Weights of a small image flow-matching model.
Data: trained on photos with spoken descriptions (Open Images, Localized Narratives), 50862 training examples, 50.6 epochs.
Rows from block 3 of a small image flow-matching model, named by matrix and row number. Rows with one number within an expert belong to one neuron, the router's apart. Each number is 50 + 10 x the weight over its row's rms, rounded and kept within 0 to 99. All counts start at 0.
Before each expert's rows are labels from the 100 images, of 14976 (inputs lightly noised), where the router gives the expert most weight on average: "responds to" is what is common among them. Only what is clearly more common there than usual is listed. The data: photos with spoken descriptions (Open Images, Localized Narratives). In brackets: how many of the 100.
# router: slot weights (model.blocks.3.mlp.router.weight, 4x384, trained with AdamW), inputs 55-109
# gate: expert gate (model.blocks.3.mlp.gate, 4x384x384), inputs 55-109
# up: expert up (model.blocks.3.mlp.up, 4x384x384), inputs 55-109
# down: expert down (model.blocks.3.mlp.down, 4x384x384, transposed), outputs 55-109

# expert 1
responds to: text has "white" (29)
router.1:50 51 56 52 49 50 58 49 49 55 68 51 38 54 57 48 55 61 50 45 45 56 68 52 38 55 33 23 55 54 35 58 45 54 49 53 50 42 70 44 44 38 50 37 37 45 29 58 46 58 61 52 56 52 48
gate.0:44 69 43 54 50 64 42 45 44 68 48 36 61 49 52 51 55 45 50 50 34 32 27 52 78 38 38 47 54 49 68 41 60 59 59 47 69 40 62 27 52 54 55 58 46 49 60 37 48 33 39 53 70 57 73
up.0:51 50 43 38 61 54 41 70 42 48 47 58 41 59 51 63 72 48 59 52 37 55 36 60 51 49 47 56 46 68 66 43 49 59 60 48 61 46 48 44 51 32 46 44 66 52 48 47 50 79 56 44 54 50 38
down.0:45 50 46 40 43 26 44 54 50 64 48 42 55 36 49 44 57 46 60 61 53 53 60 38 36 48 66 64 53 43 72 45 56 54 57 49 49 35 73 50 48 43 51 39 54 44 55 53 60 59 44 40 53 49 60
gate.1:51 52 39 38 49 44 37 55 50 44 41 79 42 49 41 57 53 43 49 50 65 37 42 55 55 68 83 51 34 45 40 63 54 29 62 63 57 54 62 53 47 46 55 50 40 67 38 37 38 52 69 54 46 58 63
up.1:52 59 49 60 42 57 64 47 64 53 56 34 61 54 58 42 59 57 43 63 35 61 52 51 46 42 04 58 48 50 67 38 47 63 45 39 48 56 38 59 48 48 48 51 63 52 64 55 52 48 31 55 58 39 49
down.1:49 45 58 49 55 51 48 61 42 54 42 55 40 49 41 47 56 48 53 57 11 49 87 45 47 58 24 36 45 53 44 41 64 50 49 54 45 41 44 35 52 52 53 58 36 48 48 46 45 62 36 51 53 49 57
gate.2:41 37 47 44 56 53 51 42 42 63 49 50 64 41 48 49 46 54 50 49 46 49 46 52 27 33 64 48 55 54 37 53 50 42 50 52 53 46 22 51 44 59 41 57 43 58 47 59 56 57 69 27 48 65 26
up.2:49 44 53 38 56 59 50 51 48 67 54 44 50 40 53 46 43 54 53 50 46 45 43 46 44 27 60 55 54 63 35 55 53 43 49 55 46 45 12 52 48 47 45 50 48 55 46 53 52 66 63 32 39 69 32
down.2:47 61 56 35 64 53 56 65 55 55 48 69 53 49 43 50 43 46 33 44 44 43 57 55 26 58 63 49 56 52 46 54 45 47 41 47 41 36 32 43 41 49 50 55 15 50 57 39 37 68 48 51 58 47 33
gate.3:53 54 46 53 51 42 57 31 41 50 44 48 42 35 55 51 63 64 49 41 37 35 49 51 60 50 65 23 45 53 49 48 41 51 35 50 43 43 47 58 64 38 41 33 29 51 52 48 36 50 39 34 41 51 59
up.3:51 45 54 52 44 57 38 67 48 65 56 52 42 59 48 50 35 38 54 59 58 35 42 56 35 38 43 67 36 47 39 67 67 48 52 48 51 38 31 31 62 60 52 61 67 46 52 53 43 47 68 43 69 52 49
down.3:52 63 55 55 42 57 41 67 46 45 50 49 52 59 56 54 49 54 41 41 57 31 34 45 48 45 47 48 50 51 55 60 58 58 56 44 48 54 30 46 50 72 50 59 92 45 39 45 46 66 66 54 86 53 30
gate.4:44 60 43 64 73 60 50 51 47 50 19 38 49 74 39 35 62 52 47 58 51 59 36 49 46 42 64 63 35 45 58 46 45 41 45 54 54 46 40 53 56 61 54 28 44 38 58 62 52 46 62 37 49 54 55
up.4:51 69 50 51 56 54 40 33 54 51 46 45 61 59 52 45 57 60 52 46 35 60 29 54 48 33 29 52 39 44 37 54 50 45 49 69 55 49 43 49 60 80 59 36 40 43 60 53 43 48 67 44 58 59 50
down.4:46 61 53 51 56 59 57 29 50 73 54 43 50 61 56 54 40 54 59 44 47 47 29 44 06 46 46 40 49 50 46 53 48 47 53 46 59 30 47 52 36 68 45 49 64 46 30 44 48 65 63 46 42 60 47
gate.5:42 58 53 46 50 52 35 44 47 49 59 49 48 41 56 39 44 64 52 41 37 54 34 55 63 45 64 45 53 41 68 57 40 61 55 43 57 61 56 48 56 70 49 51 54 42 49 40 48 59 59 48 60 62 40
up.5:49 36 53 68 60 37 61 79 44 51 44 64 49 59 49 51 80 48 50 57 65 51 67 47 24 60 64 49 43 36 46 47 48 38 55 61 49 41 65 45 36 45 54 51 57 42 46 67 40 48 45 61 57 39 50
down.5:52 50 45 57 49 65 45 58 50 42 46 60 49 60 61 46 28 46 56 60 62 58 48 47 51 50 31 57 58 64 68 52 52 43 53 53 62 37 56 49 45 58 40 58 60 56 47 54 54 43 57 50 22 53 56
gate.6:41 53 58 51 52 34 40 55 51 34 29 55 47 56 46 55 40 48 40 54 45 41 37 44 50 49 51 53 47 44 69 62 43 54 44 40 43 43 56 50 54 50 48 46 31 52 46 54 61 67 55 48 22 48 31
up.6:51 41 59 44 57 52 51 64 44 30 75 46 61 47 56 57 55 33 60 48 54 51 48 51 59 44 36 48 47 50 54 31 51 49 39 50 57 52 57 47 50 48 41 49 50 43 66 43 61 52 54 60 66 54 51
down.6:45 53 52 62 48 44 48 55 48 30 48 47 47 57 39 48 30 54 44 46 51 43 45 40 43 37 24 67 51 57 67 59 51 49 54 52 45 52 40 54 24 24 53 52 32 55 49 45 67 43 65 53 45 52 51
gate.7:57 41 50 51 44 48 50 36 58 67 52 50 53 56 34 61 56 56 53 43 54 70 52 49 49 48 49 37 49 59 46 60 47 53 55 44 38 56 59 66 36 37 40 44 59 57 49 53 66 70 69 65 52 47 45
up.7:61 43 39 31 39 39 50 52 54 53 56 48 61 60 49 67 59 55 50 65 63 54 47 61 37 47 45 22 49 59 54 59 62 52 48 56 32 61 50 51 42 37 44 54 45 47 43 58 71 71 57 64 56 56 47
down.7:66 52 59 64 47 49 60 59 57 51 47 42 39 61 44 51 39 44 44 62 40 50 57 41 46 53 67 47 65 49 55 51 57 62 51 47 45 50 44 43 39 55 59 59 64 50 49 47 42 30 45 51 55 51 33
gate.8:60 54 58 46 46 43 53 57 45 45 70 53 51 34 39 47 44 59 59 44 49 59 50 43 51 66 42 49 34 52 46 65 52 71 64 55 50 50 43 41 47 40 58 76 44 63 42 44 50 42 62 49 66 53 59
up.8:47 52 36 55 35 55 43 43 40 42 56 37 51 47 69 50 52 46 35 35 22 43 75 41 40 50 66 33 58 37 43 38 37 37 54 37 45 50 59 28 68 51 55 33 58 44 66 46 60 65 40 53 18 53 57
down.8:65 47 60 48 58 48 38 48 55 62 65 55 42 37 65 56 54 50 45 41 58 48 41 47 55 51 35 75 56 38 54 44 44 45 55 47 58 46 57 48 47 44 63 61 61 39 71 40 43 53 60 47 39 53 68
gate.9:61 46 47 58 46 49 58 51 48 62 57 53 46 61 53 63 37 55 33 49 38 73 56 44 48 63 70 72 54 53 65 58 51 57 46 54 54 60 40 48 47 42 41 50 49 43 51 43 61 33 45 29 56 57 38
up.9:54 51 43 31 51 53 58 43 49 62 72 43 47 40 52 43 80 59 53 55 65 50 45 57 58 49 57 37 51 49 66 42 58 45 56 44 44 49 65 48 46 59 40 61 60 47 55 53 31 47 47 55 68 35 63
down.9:62 55 53 49 40 52 54 75 53 38 61 45 52 42 48 43 44 59 49 29 43 56 39 51 46 45 58 69 51 41 74 55 53 48 53 63 48 39 54 54 42 63 55 61 39 52 47 52 61 53 32 55 73 51 34
gate.10:52 33 47 35 55 47 54 35 56 48 61 52 36 54 52 49 50 34 37 52 46 47 38 49 54 55 54 43 55 44 29 47 54 59 75 67 46 40 52 50 64 55 41 52 39 60 40 36 50 69 36 32 45 63 55
up.10:54 37 42 49 55 30 70 42 59 44 74 45 49 41 52 41 43 36 46 61 45 63 41 60 52 54 62 58 52 52 64 46 49 56 69 57 54 49 30 47 51 54 23 55 62 46 62 49 62 67 43 37 29 59 67
down.10:59 42 50 40 53 32 55 63 37 47 46 40 56 35 45 61 50 66 44 53 45 45 58 46 32 52 59 38 42 46 53 39 45 63 47 50 55 68 51 45 58 49 43 36 38 53 47 54 49 66 43 38 61 53 47
gate.11:47 52 49 51 31 45 48 41 51 70 64 56 52 48 66 28 51 58 38 54 46 53 59 48 58 55 56 42 51 50 34 50 48 41 61 52 54 49 63 49 52 77 59 49 48 51 53 36 30 60 56 57 51 45 55
up.11:61 43 52 54 55 48 53 70 53 38 63 53 64 54 40 45 60 45 46 50 35 70 53 52 69 53 42 46 48 42 66 61 37 38 40 67 65 56 51 51 43 48 45 36 75 55 56 67 39 28 43 46 46 52 47
down.11:47 55 59 41 56 47 47 27 45 19 59 51 55 51 52 50 40 42 44 61 44 50 78 39 59 54 49 49 50 68 52 64 46 55 53 49 48 37 41 41 48 51 56 57 51 49 36 49 39 14 54 49 52 56 62
gate.12:42 54 42 58 61 37 38 48 56 43 55 35 51 71 23 34 47 45 53 57 50 48 54 37 33 65 44 73 62 63 36 51 49 50 53 56 57 55 51 63 51 61 59 37 64 65 57 45 55 41 79 51 54 51 53
up.12:48 40 46 43 38 56 35 55 46 42 54 49 39 55 72 66 70 43 57 40 45 42 39 55 49 40 68 36 49 38 65 56 58 39 52 46 51 32 47 48 34 61 37 57 61 35 57 45 43 38 43 52 40 59 40
down.12:44 45 35 49 49 66 51 71 46 45 56 53 47 54 60 60 29 48 40 59 43 47 38 50 61 54 58 70 60 58 76 48 37 50 56 31 47 58 50 59 31 65 46 50 34 53 34 61 53 52 59 61 54 57 39

# expert 2
responds to: text has "grass" (27)
router.2:41 55 61 48 51 56 53 45 49 48 48 59 51 54 56 62 46 50 59 56 53 40 47 58 51 39 51 45 55 56 48 42 63 42 43 48 54 50 53 56 56 44 48 59 49 48 61 50 65 53 56 43 64 51 46
gate.0:63 60 46 51 51 54 51 47 55 53 71 43 56 56 54 51 57 55 48 59 35 43 46 47 37 54 24 37 54 52 55 56 57 37 44 46 42 50 67 50 46 50 40 41 33 54 52 36 48 57 24 49 56 40 42
up.0:56 55 40 56 55 60 43 44 44 52 76 40 47 64 48 51 43 46 40 50 41 49 51 43 42 48 17 41 52 51 61 52 67 41 45 42 55 51 54 53 37 46 52 41 36 52 49 42 66 69 49 62 61 34 57
down.0:44 54 30 56 45 55 54 62 50 40 70 57 50 53 49 47 63 45 41 51 74 55 70 56 61 49 58 61 48 65 26 59 53 34 38 43 54 54 69 48 50 52 55 54 58 55 54 53 56 52 77 60 44 52 52
gate.1:55 48 54 49 51 42 38 54 42 53 38 54 49 65 42 48 63 51 60 59 51 57 48 53 49 45 33 43 41 45 57 68 53 29 50 56 60 40 48 44 48 45 39 44 52 46 41 45 59 39 38 51 65 58 60
up.1:61 69 55 44 57 49 54 42 56 59 54 42 46 61 37 48 74 68 64 36 64 52 42 46 54 45 46 56 31 64 41 61 56 40 44 54 49 44 56 39 60 55 45 41 60 49 42 56 42 27 67 40 47 40 70
down.1:44 50 37 57 50 43 51 49 50 78 12 53 52 50 54 51 35 36 49 52 53 55 30 34 28 54 43 55 44 65 37 52 45 38 56 41 47 56 50 45 62 53 63 50 45 54 49 51 45 33 71 45 54 44 55
gate.2:52 52 53 48 48 45 44 32 45 51 54 54 53 34 49 55 51 52 65 43 36 55 57 69 45 48 47 66 60 37 26 49 44 54 46 55 52 52 43 51 38 45 54 55 38 59 51 55 36 61 62 54 48 49 63
up.2:50 68 50 47 42 60 46 56 73 49 73 50 40 52 53 56 52 43 54 55 50 38 47 40 42 47 35 49 52 53 50 50 59 55 66 49 37 49 49 39 44 46 39 49 34 57 44 57 40 46 56 44 64 30 47
down.2:51 56 41 49 56 51 37 59 54 67 44 47 50 52 54 48 55 57 55 46 58 49 39 44 43 48 46 41 36 53 33 67 57 56 49 53 51 43 54 56 46 43 52 35 65 62 61 55 50 40 46 40 56 54 48
gate.3:50 45 35 38 53 56 61 59 52 11 48 39 55 55 56 50 39 45 43 53 53 40 57 48 37 52 42 58 44 60 77 47 54 53 53 43 63 52 45 33 43 34 48 56 31 42 64 53 45 58 66 37 26 48 56
up.3:49 49 48 43 58 52 59 62 42 23 60 52 59 52 57 46 44 48 52 53 46 38 67 49 23 49 44 65 53 49 79 49 50 45 56 35 51 50 54 35 40 47 49 52 49 42 66 57 53 58 53 40 32 45 45
down.3:47 42 41 56 50 53 52 63 50 40 60 55 47 51 43 57 68 53 60 41 44 51 58 52 79 60 50 64 55 46 85 48 48 56 49 60 49 66 48 55 63 49 39 48 73 48 48 47 59 38 44 50 71 48 33
gate.4:54 45 61 55 70 51 49 26 57 54 30 67 60 48 49 43 50 57 63 40 48 51 46 49 59 69 48 62 44 50 45 52 38 62 49 51 48 54 63 60 45 66 56 55 65 61 49 32 52 44 41 52 49 44 41
up.4:42 37 50 48 53 68 51 51 54 42 32 46 33 39 51 39 53 64 58 47 50 61 40 61 44 44 53 60 53 42 44 61 28 64 55 69 51 27 65 69 42 53 54 39 60 68 38 41 49 46 49 44 47 49 45
down.4:40 40 47 41 45 54 49 84 52 51 75 61 62 39 59 66 60 45 46 48 60 34 52 61 56 54 28 66 59 35 35 50 49 51 51 64 47 40 51 55 45 53 48 54 25 47 37 42 48 30 61 68 41 45 63
gate.5:31 45 47 56 51 59 44 52 39 49 48 69 39 41 49 48 49 34 56 51 48 45 34 57 51 47 45 49 64 44 56 52 46 57 49 43 52 52 68 41 55 57 57 68 47 59 42 58 47 59 65 48 65 56 33
up.5:48 49 47 30 54 40 41 71 45 41 71 48 51 44 52 45 42 53 55 49 65 47 56 53 35 51 46 62 45 70 60 41 39 45 52 51 56 65 41 56 50 51 52 15 56 48 57 48 36 39 41 50 33 28 37
down.5:46 53 61 48 46 62 58 37 47 47 60 51 49 57 45 50 72 33 48 57 63 75 67 48 45 46 39 51 36 47 38 48 48 37 37 52 54 60 46 49 55 49 49 57 65 60 35 44 33 78 42 53 68 44 65
gate.6:41 64 47 43 58 58 53 56 35 47 54 51 50 59 60 52 54 64 32 58 56 47 61 50 56 46 36 58 61 61 46 40 43 43 34 52 56 46 45 57 49 73 66 51 41 51 47 55 54 42 50 41 36 44 56
up.6:35 57 46 52 67 37 45 79 55 70 57 46 57 38 41 49 37 40 46 47 40 46 57 41 36 53 12 41 54 45 41 38 54 42 42 63 40 36 51 55 43 73 58 48 64 55 51 69 56 42 41 49 62 59 68
down.6:48 57 43 64 38 66 45 54 40 69 53 44 38 48 59 38 46 52 29 62 56 48 65 47 31 44 30 41 63 53 31 44 55 33 53 42 48 53 43 56 59 62 48 50 37 59 60 59 75 57 34 58 44 61 57
gate.7:52 41 36 43 45 64 41 37 48 40 55 30 37 63 55 49 42 39 43 56 46 52 48 35 62 60 67 26 47 43 52 57 45 43 35 50 48 37 38 62 55 57 51 57 56 57 55 48 47 30 63 50 50 36 58
up.7:45 53 54 62 50 61 45 64 46 63 37 49 50 46 58 61 46 55 51 50 45 56 17 49 39 47 46 58 45 54 38 47 49 63 47 53 59 48 53 53 47 50 46 48 42 49 51 58 58 88 40 56 48 68 57
down.7:49 53 44 50 49 45 32 42 53 60 64 53 57 51 55 51 80 52 52 45 58 49 40 57 62 51 47 63 35 53 33 49 52 54 48 40 48 55 59 54 46 56 46 63 63 54 50 58 46 99 52 54 57 53 39
gate.8:38 50 57 38 43 51 51 50 51 32 61 58 56 26 54 72 45 54 50 47 41 51 46 56 64 40 47 42 54 58 43 46 62 59 54 46 51 55 62 48 66 58 58 39 43 35 75 42 43 44 49 45 28 57 43
up.8:50 46 52 69 53 32 51 34 56 40 53 46 39 77 46 51 63 34 55 55 60 58 48 54 34 51 45 64 43 46 42 56 51 44 55 51 61 49 42 49 28 52 58 46 57 59 57 59 53 68 54 50 59 41 55
down.8:53 56 57 57 46 52 53 48 53 59 40 51 56 39 40 48 56 38 43 35 59 53 26 44 39 53 42 55 52 59 41 49 37 40 40 49 47 61 40 48 41 40 52 44 64 64 65 58 36 44 29 54 38 56 63
gate.9:71 43 37 43 48 54 37 41 54 36 61 38 40 61 50 46 53 44 37 59 52 49 65 56 70 37 43 50 57 58 48 47 36 47 38 71 39 62 67 56 52 58 58 45 46 63 41 50 52 55 44 66 47 42 46
up.9:67 48 43 54 53 46 40 44 63 40 45 39 53 38 54 50 54 65 34 53 45 58 62 44 64 45 55 50 53 49 33 41 39 52 40 55 32 46 71 44 41 56 51 67 66 58 42 41 39 61 49 57 64 59 51
down.9:61 58 43 41 41 64 47 49 43 53 63 53 53 45 41 40 31 52 48 46 46 61 39 57 35 44 54 34 50 55 36 48 61 51 53 51 45 28 53 45 48 41 56 57 39 47 51 43 38 38 57 46 27 35 45
gate.10:37 58 62 36 50 48 61 57 59 41 70 53 44 56 43 49 58 53 65 49 57 47 23 63 55 37 62 39 50 69 43 40 57 43 47 57 53 45 32 46 70 44 46 36 55 43 60 50 36 37 50 55 51 45 40
up.10:48 57 51 43 55 55 60 53 42 44 58 51 35 47 50 50 57 52 49 48 57 56 38 57 45 53 65 39 52 54 35 33 56 48 50 45 55 44 50 52 50 45 58 36 66 42 37 44 32 31 56 57 51 49 64
down.10:48 43 46 62 56 40 47 64 53 49 53 57 37 58 47 48 84 56 33 44 29 45 56 55 64 58 56 48 44 48 59 45 46 52 52 56 43 43 67 51 63 51 55 48 42 44 58 48 43 56 54 58 51 43 58
gate.11:51 41 49 57 46 68 64 34 59 80 61 50 65 34 66 41 53 53 51 38 33 52 39 34 46 45 29 34 57 56 28 61 62 44 40 50 58 60 59 43 58 44 45 39 64 39 47 45 53 46 65 49 53 56 67
up.11:42 51 52 50 40 63 63 28 52 52 54 51 37 41 57 50 48 45 64 56 33 36 39 59 53 44 49 45 35 55 32 59 49 47 46 51 43 48 37 48 59 66 39 50 47 46 50 60 42 48 65 41 45 53 57
down.11:56 33 52 56 37 42 62 52 48 58 80 50 61 64 41 50 46 41 29 36 46 44 62 52 52 52 57 36 52 38 46 40 45 53 43 52 64 51 75 59 42 48 27 46 52 44 43 54 48 70 49 49 65 55 34
gate.12:61 51 56 57 50 66 46 59 43 51 65 57 46 39 55 47 35 69 45 55 37 54 64 52 24 58 52 37 50 41 48 51 47 44 46 30 66 45 50 44 48 57 46 47 64 44 45 48 63 63 69 49 61 41 51
up.12:44 62 51 43 47 48 46 51 59 38 41 64 56 50 47 41 73 68 60 37 45 48 55 60 53 42 54 59 18 40 73 58 51 67 39 41 37 65 33 49 57 40 47 73 36 32 48 65 61 34 64 35 64 50 61
down.12:56 49 49 62 57 39 37 33 48 54 57 39 48 49 53 49 32 53 53 49 40 45 46 48 49 46 55 68 54 46 24 27 40 46 44 41 44 27 60 55 57 53 56 46 51 60 59 58 43 54 53 51 55 53 73

# expert 3
responds to: text has "dark" (38)
router.3:48 55 43 49 48 48 42 58 45 44 46 48 57 57 46 56 40 36 50 58 43 50 20 55 62 43 74 46 54 51 65 44 62 49 58 43 49 49 55 57 55 75 45 47 57 55 62 51 57 50 49 47 26 47 40
gate.0:60 40 47 49 44 45 44 30 39 45 70 50 46 49 57 57 26 68 41 47 62 50 65 60 50 50 57 47 59 62 46 44 57 43 46 53 44 59 80 48 46 45 55 55 37 48 59 45 37 67 53 64 20 43 66
up.0:45 66 61 47 63 45 34 68 59 73 57 48 53 52 51 54 65 52 55 42 34 54 54 34 53 57 43 50 56 58 65 73 46 45 59 45 49 33 25 45 67 45 53 62 66 59 36 52 65 44 53 41 64 50 44
down.0:48 53 51 53 52 49 54 69 51 81 35 51 53 55 40 57 51 43 44 35 32 56 58 53 44 50 48 50 56 52 48 46 60 49 50 52 42 45 78 42 34 47 51 43 27 57 50 45 62 38 40 46 54 40 69
gate.1:49 52 48 53 56 49 43 45 49 56 42 54 49 45 63 46 73 31 46 60 52 51 48 56 58 47 66 46 55 41 56 43 41 49 44 54 56 66 50 54 62 62 52 46 44 40 55 46 46 53 29 55 41 55 21
up.1:44 51 48 52 59 27 50 33 56 24 46 34 64 54 41 59 40 69 60 63 45 44 37 37 32 49 51 45 38 58 45 55 54 63 52 57 41 41 39 63 26 46 50 44 38 56 56 53 60 50 62 44 33 48 72
down.1:34 61 45 70 51 35 59 23 56 59 36 63 53 54 57 55 51 43 49 50 48 60 34 57 32 57 42 30 39 50 57 57 57 56 48 52 37 52 26 46 54 63 51 66 39 57 35 55 40 56 62 49 23 41 47
gate.2:57 41 48 51 49 56 40 49 62 83 42 60 61 65 44 52 42 37 40 65 41 61 33 57 48 44 57 43 53 60 65 53 50 53 53 42 50 46 35 48 72 55 44 53 50 50 56 49 52 46 60 62 62 56 60
up.2:52 46 65 49 47 67 52 52 38 71 33 62 48 60 42 43 69 44 39 51 54 46 49 58 58 22 64 45 43 49 66 46 39 37 52 54 48 45 50 66 52 56 40 52 54 59 27 55 55 47 61 32 52 56 59
down.2:52 54 51 50 48 59 59 49 55 41 60 39 57 56 34 50 40 39 52 51 61 58 48 36 60 61 48 62 36 51 63 48 40 45 48 57 53 54 50 51 53 49 46 64 53 57 43 51 67 56 33 42 40 59 33
gate.3:62 55 39 55 48 53 45 43 66 64 55 48 50 55 55 59 75 29 53 51 44 40 43 56 41 56 57 59 49 43 52 55 47 57 44 48 58 55 59 59 67 39 52 40 50 47 37 52 59 51 43 54 39 61 66
up.3:51 62 48 42 50 56 59 37 44 70 31 41 53 51 47 36 29 60 44 47 68 57 61 64 59 43 54 47 49 53 51 50 52 45 57 63 56 49 45 43 44 56 43 46 39 57 47 30 32 57 61 48 67 59 60
down.3:47 46 47 48 55 51 59 59 46 75 60 50 53 41 47 47 49 51 35 51 71 53 58 55 70 49 47 53 45 48 33 54 53 51 43 59 43 43 58 37 46 73 43 42 39 49 47 57 22 71 55 56 39 49 61
gate.4:60 56 40 54 41 45 58 75 59 49 48 40 65 44 47 52 54 39 59 61 45 54 22 51 57 47 19 46 43 52 58 46 51 38 53 49 52 55 32 50 69 56 27 61 41 36 69 57 36 43 46 33 49 53 20
up.4:49 42 55 58 54 70 50 26 41 59 54 64 50 55 46 52 45 74 47 42 51 43 69 48 50 59 80 53 51 53 42 43 54 55 51 57 46 56 73 59 47 51 66 43 46 58 35 46 59 54 54 63 51 47 68
down.4:59 41 41 48 59 37 50 64 46 48 20 61 45 49 30 39 42 44 59 49 50 40 61 54 43 65 67 57 35 42 56 44 49 39 44 62 49 61 42 43 54 76 57 38 49 63 55 44 53 53 53 61 51 46 28
gate.5:51 54 66 54 48 52 41 45 72 39 54 61 65 61 60 57 72 43 39 49 54 53 67 62 53 63 69 50 50 53 51 45 71 39 53 60 50 58 39 47 39 47 41 44 43 37 51 51 41 43 37 33 47 41 41
up.5:53 48 46 59 38 60 45 54 64 73 05 44 36 58 55 43 68 43 45 38 45 37 47 68 42 62 56 29 51 52 68 54 44 42 54 43 55 40 41 55 57 52 48 42 87 62 52 46 59 42 70 48 73 46 38
down.5:46 49 42 51 52 47 54 49 50 52 96 54 50 53 40 41 40 57 43 52 64 49 70 31 47 53 43 46 42 56 59 58 51 64 43 55 47 68 40 43 61 41 49 50 54 55 46 59 54 34 70 57 35 48 41
gate.6:52 51 49 39 44 35 68 51 41 58 49 51 51 42 44 44 49 54 54 44 58 37 40 51 60 52 53 54 54 59 53 45 52 41 53 54 46 45 55 47 69 50 62 69 32 49 59 44 47 59 36 58 46 65 60
up.6:47 47 53 66 45 61 44 78 46 75 60 51 53 50 43 55 40 56 48 51 55 59 50 58 67 59 34 56 50 45 68 40 51 57 51 54 51 47 75 48 63 41 53 53 64 51 52 40 43 36 59 45 68 49 43
down.6:55 52 56 38 58 75 51 68 52 31 45 45 53 57 65 37 63 42 50 54 56 40 40 43 72 50 39 58 36 46 42 43 42 55 58 48 56 55 77 57 62 58 46 48 11 52 43 43 71 43 36 41 83 48 66
gate.7:49 39 46 50 51 37 62 40 46 41 57 45 47 52 36 54 72 50 57 33 36 47 59 53 62 54 40 54 53 53 56 58 51 53 51 44 56 52 41 47 52 49 35 44 56 37 59 54 56 63 46 53 60 57 52
up.7:50 67 59 45 22 54 48 64 70 46 37 36 45 34 53 48 52 46 55 51 66 55 46 63 43 27 40 52 44 63 51 69 56 44 59 44 62 46 40 46 62 45 41 38 47 78 53 40 58 53 73 52 34 46 32
down.7:57 63 77 44 42 52 61 53 51 45 58 40 71 37 63 54 42 41 45 51 34 76 56 56 45 48 39 60 61 51 58 57 64 47 62 52 50 51 57 44 51 46 64 47 63 55 30 48 50 56 39 44 66 49 44
gate.8:54 42 68 68 57 52 64 73 61 49 58 39 54 68 50 35 46 62 52 44 34 59 48 38 58 47 44 39 46 70 49 60 48 44 59 56 60 46 41 58 53 51 38 34 19 59 40 50 42 50 57 52 74 35 46
up.8:33 53 38 23 56 50 41 46 39 52 42 63 50 41 49 54 57 39 45 52 57 43 51 64 43 49 48 61 55 29 63 54 49 51 49 41 49 49 58 35 55 54 58 60 61 39 60 60 70 60 54 55 31 61 48
down.8:51 51 56 59 46 47 56 48 66 41 65 47 58 56 34 48 53 56 41 51 47 52 65 67 36 57 45 39 42 57 40 72 58 46 50 56 30 61 45 35 37 49 45 48 63 56 52 57 50 45 64 52 52 50 33
gate.9:44 50 37 53 42 79 49 57 51 68 58 45 44 58 59 55 30 43 37 48 63 35 53 51 23 55 49 44 54 48 28 53 56 46 51 52 69 50 55 52 45 36 49 51 25 46 68 51 56 62 51 55 49 52 56
up.9:47 49 47 54 47 71 58 59 41 38 52 45 38 66 56 46 57 44 48 49 67 36 49 52 28 44 55 56 49 47 63 45 61 42 53 46 56 60 72 46 53 43 53 48 51 52 45 54 58 51 60 50 43 49 58
down.9:54 45 50 48 54 63 56 61 50 39 35 56 41 48 49 54 70 56 49 46 55 53 50 47 80 57 55 61 53 45 62 42 50 51 45 55 50 81 56 55 68 58 49 54 50 41 50 42 57 34 44 54 30 46 43
gate.10:36 55 46 44 23 47 52 58 51 54 26 57 63 57 36 39 55 47 42 55 59 41 53 61 55 52 31 56 59 58 65 37 39 59 47 42 40 45 43 39 59 51 65 48 38 55 48 56 42 57 69 52 42 38 65
up.10:50 60 49 61 52 45 42 54 41 43 66 55 39 55 51 43 77 50 40 43 36 42 61 56 48 48 32 41 45 44 62 40 57 49 41 47 65 56 59 63 48 59 47 46 52 58 58 33 42 59 42 55 35 52 52
down.10:39 39 48 49 51 43 48 50 55 56 53 51 54 43 57 51 52 51 52 49 55 58 64 46 45 42 13 51 53 45 74 47 54 56 38 49 53 59 35 30 42 50 43 37 61 57 29 34 58 58 49 56 62 50 46
gate.11:43 51 55 61 56 48 41 60 52 66 55 68 57 51 59 52 55 54 46 43 47 41 53 58 43 42 44 47 45 41 73 50 41 44 45 49 57 46 77 54 37 54 40 64 45 42 50 48 41 74 44 57 52 50 49
up.11:55 53 45 58 50 58 37 76 42 53 69 61 51 51 65 45 44 37 53 56 53 38 50 41 47 52 62 46 43 31 76 54 33 52 50 58 35 45 65 47 35 56 46 60 32 48 66 59 51 72 46 51 47 43 42
down.11:55 60 48 55 60 61 60 56 49 49 49 66 42 53 46 33 72 52 48 44 50 46 50 47 56 47 51 50 55 34 53 57 54 37 44 50 47 54 56 59 34 54 40 50 47 49 43 44 50 46 63 58 36 38 47
gate.12:54 50 35 49 51 28 44 55 48 69 61 57 28 33 52 36 53 46 58 52 39 52 55 48 51 58 60 63 47 52 25 51 44 52 48 50 50 61 35 45 50 29 45 54 49 60 32 50 47 64 47 49 57 60 62
up.12:40 61 42 54 53 41 44 38 47 65 62 58 53 68 51 41 34 62 56 49 40 52 56 57 21 59 34 59 50 51 57 52 49 46 56 51 57 52 70 54 59 65 70 51 50 47 43 55 36 51 55 58 32 37 47
down.12:57 60 42 41 52 59 60 47 47 57 28 54 48 52 59 45 42 59 45 51 50 49 50 45 72 54 24 39 41 49 64 47 55 47 54 52 50 52 34 43 57 12 53 42 48 47 43 58 37 39 59 54 52 50 47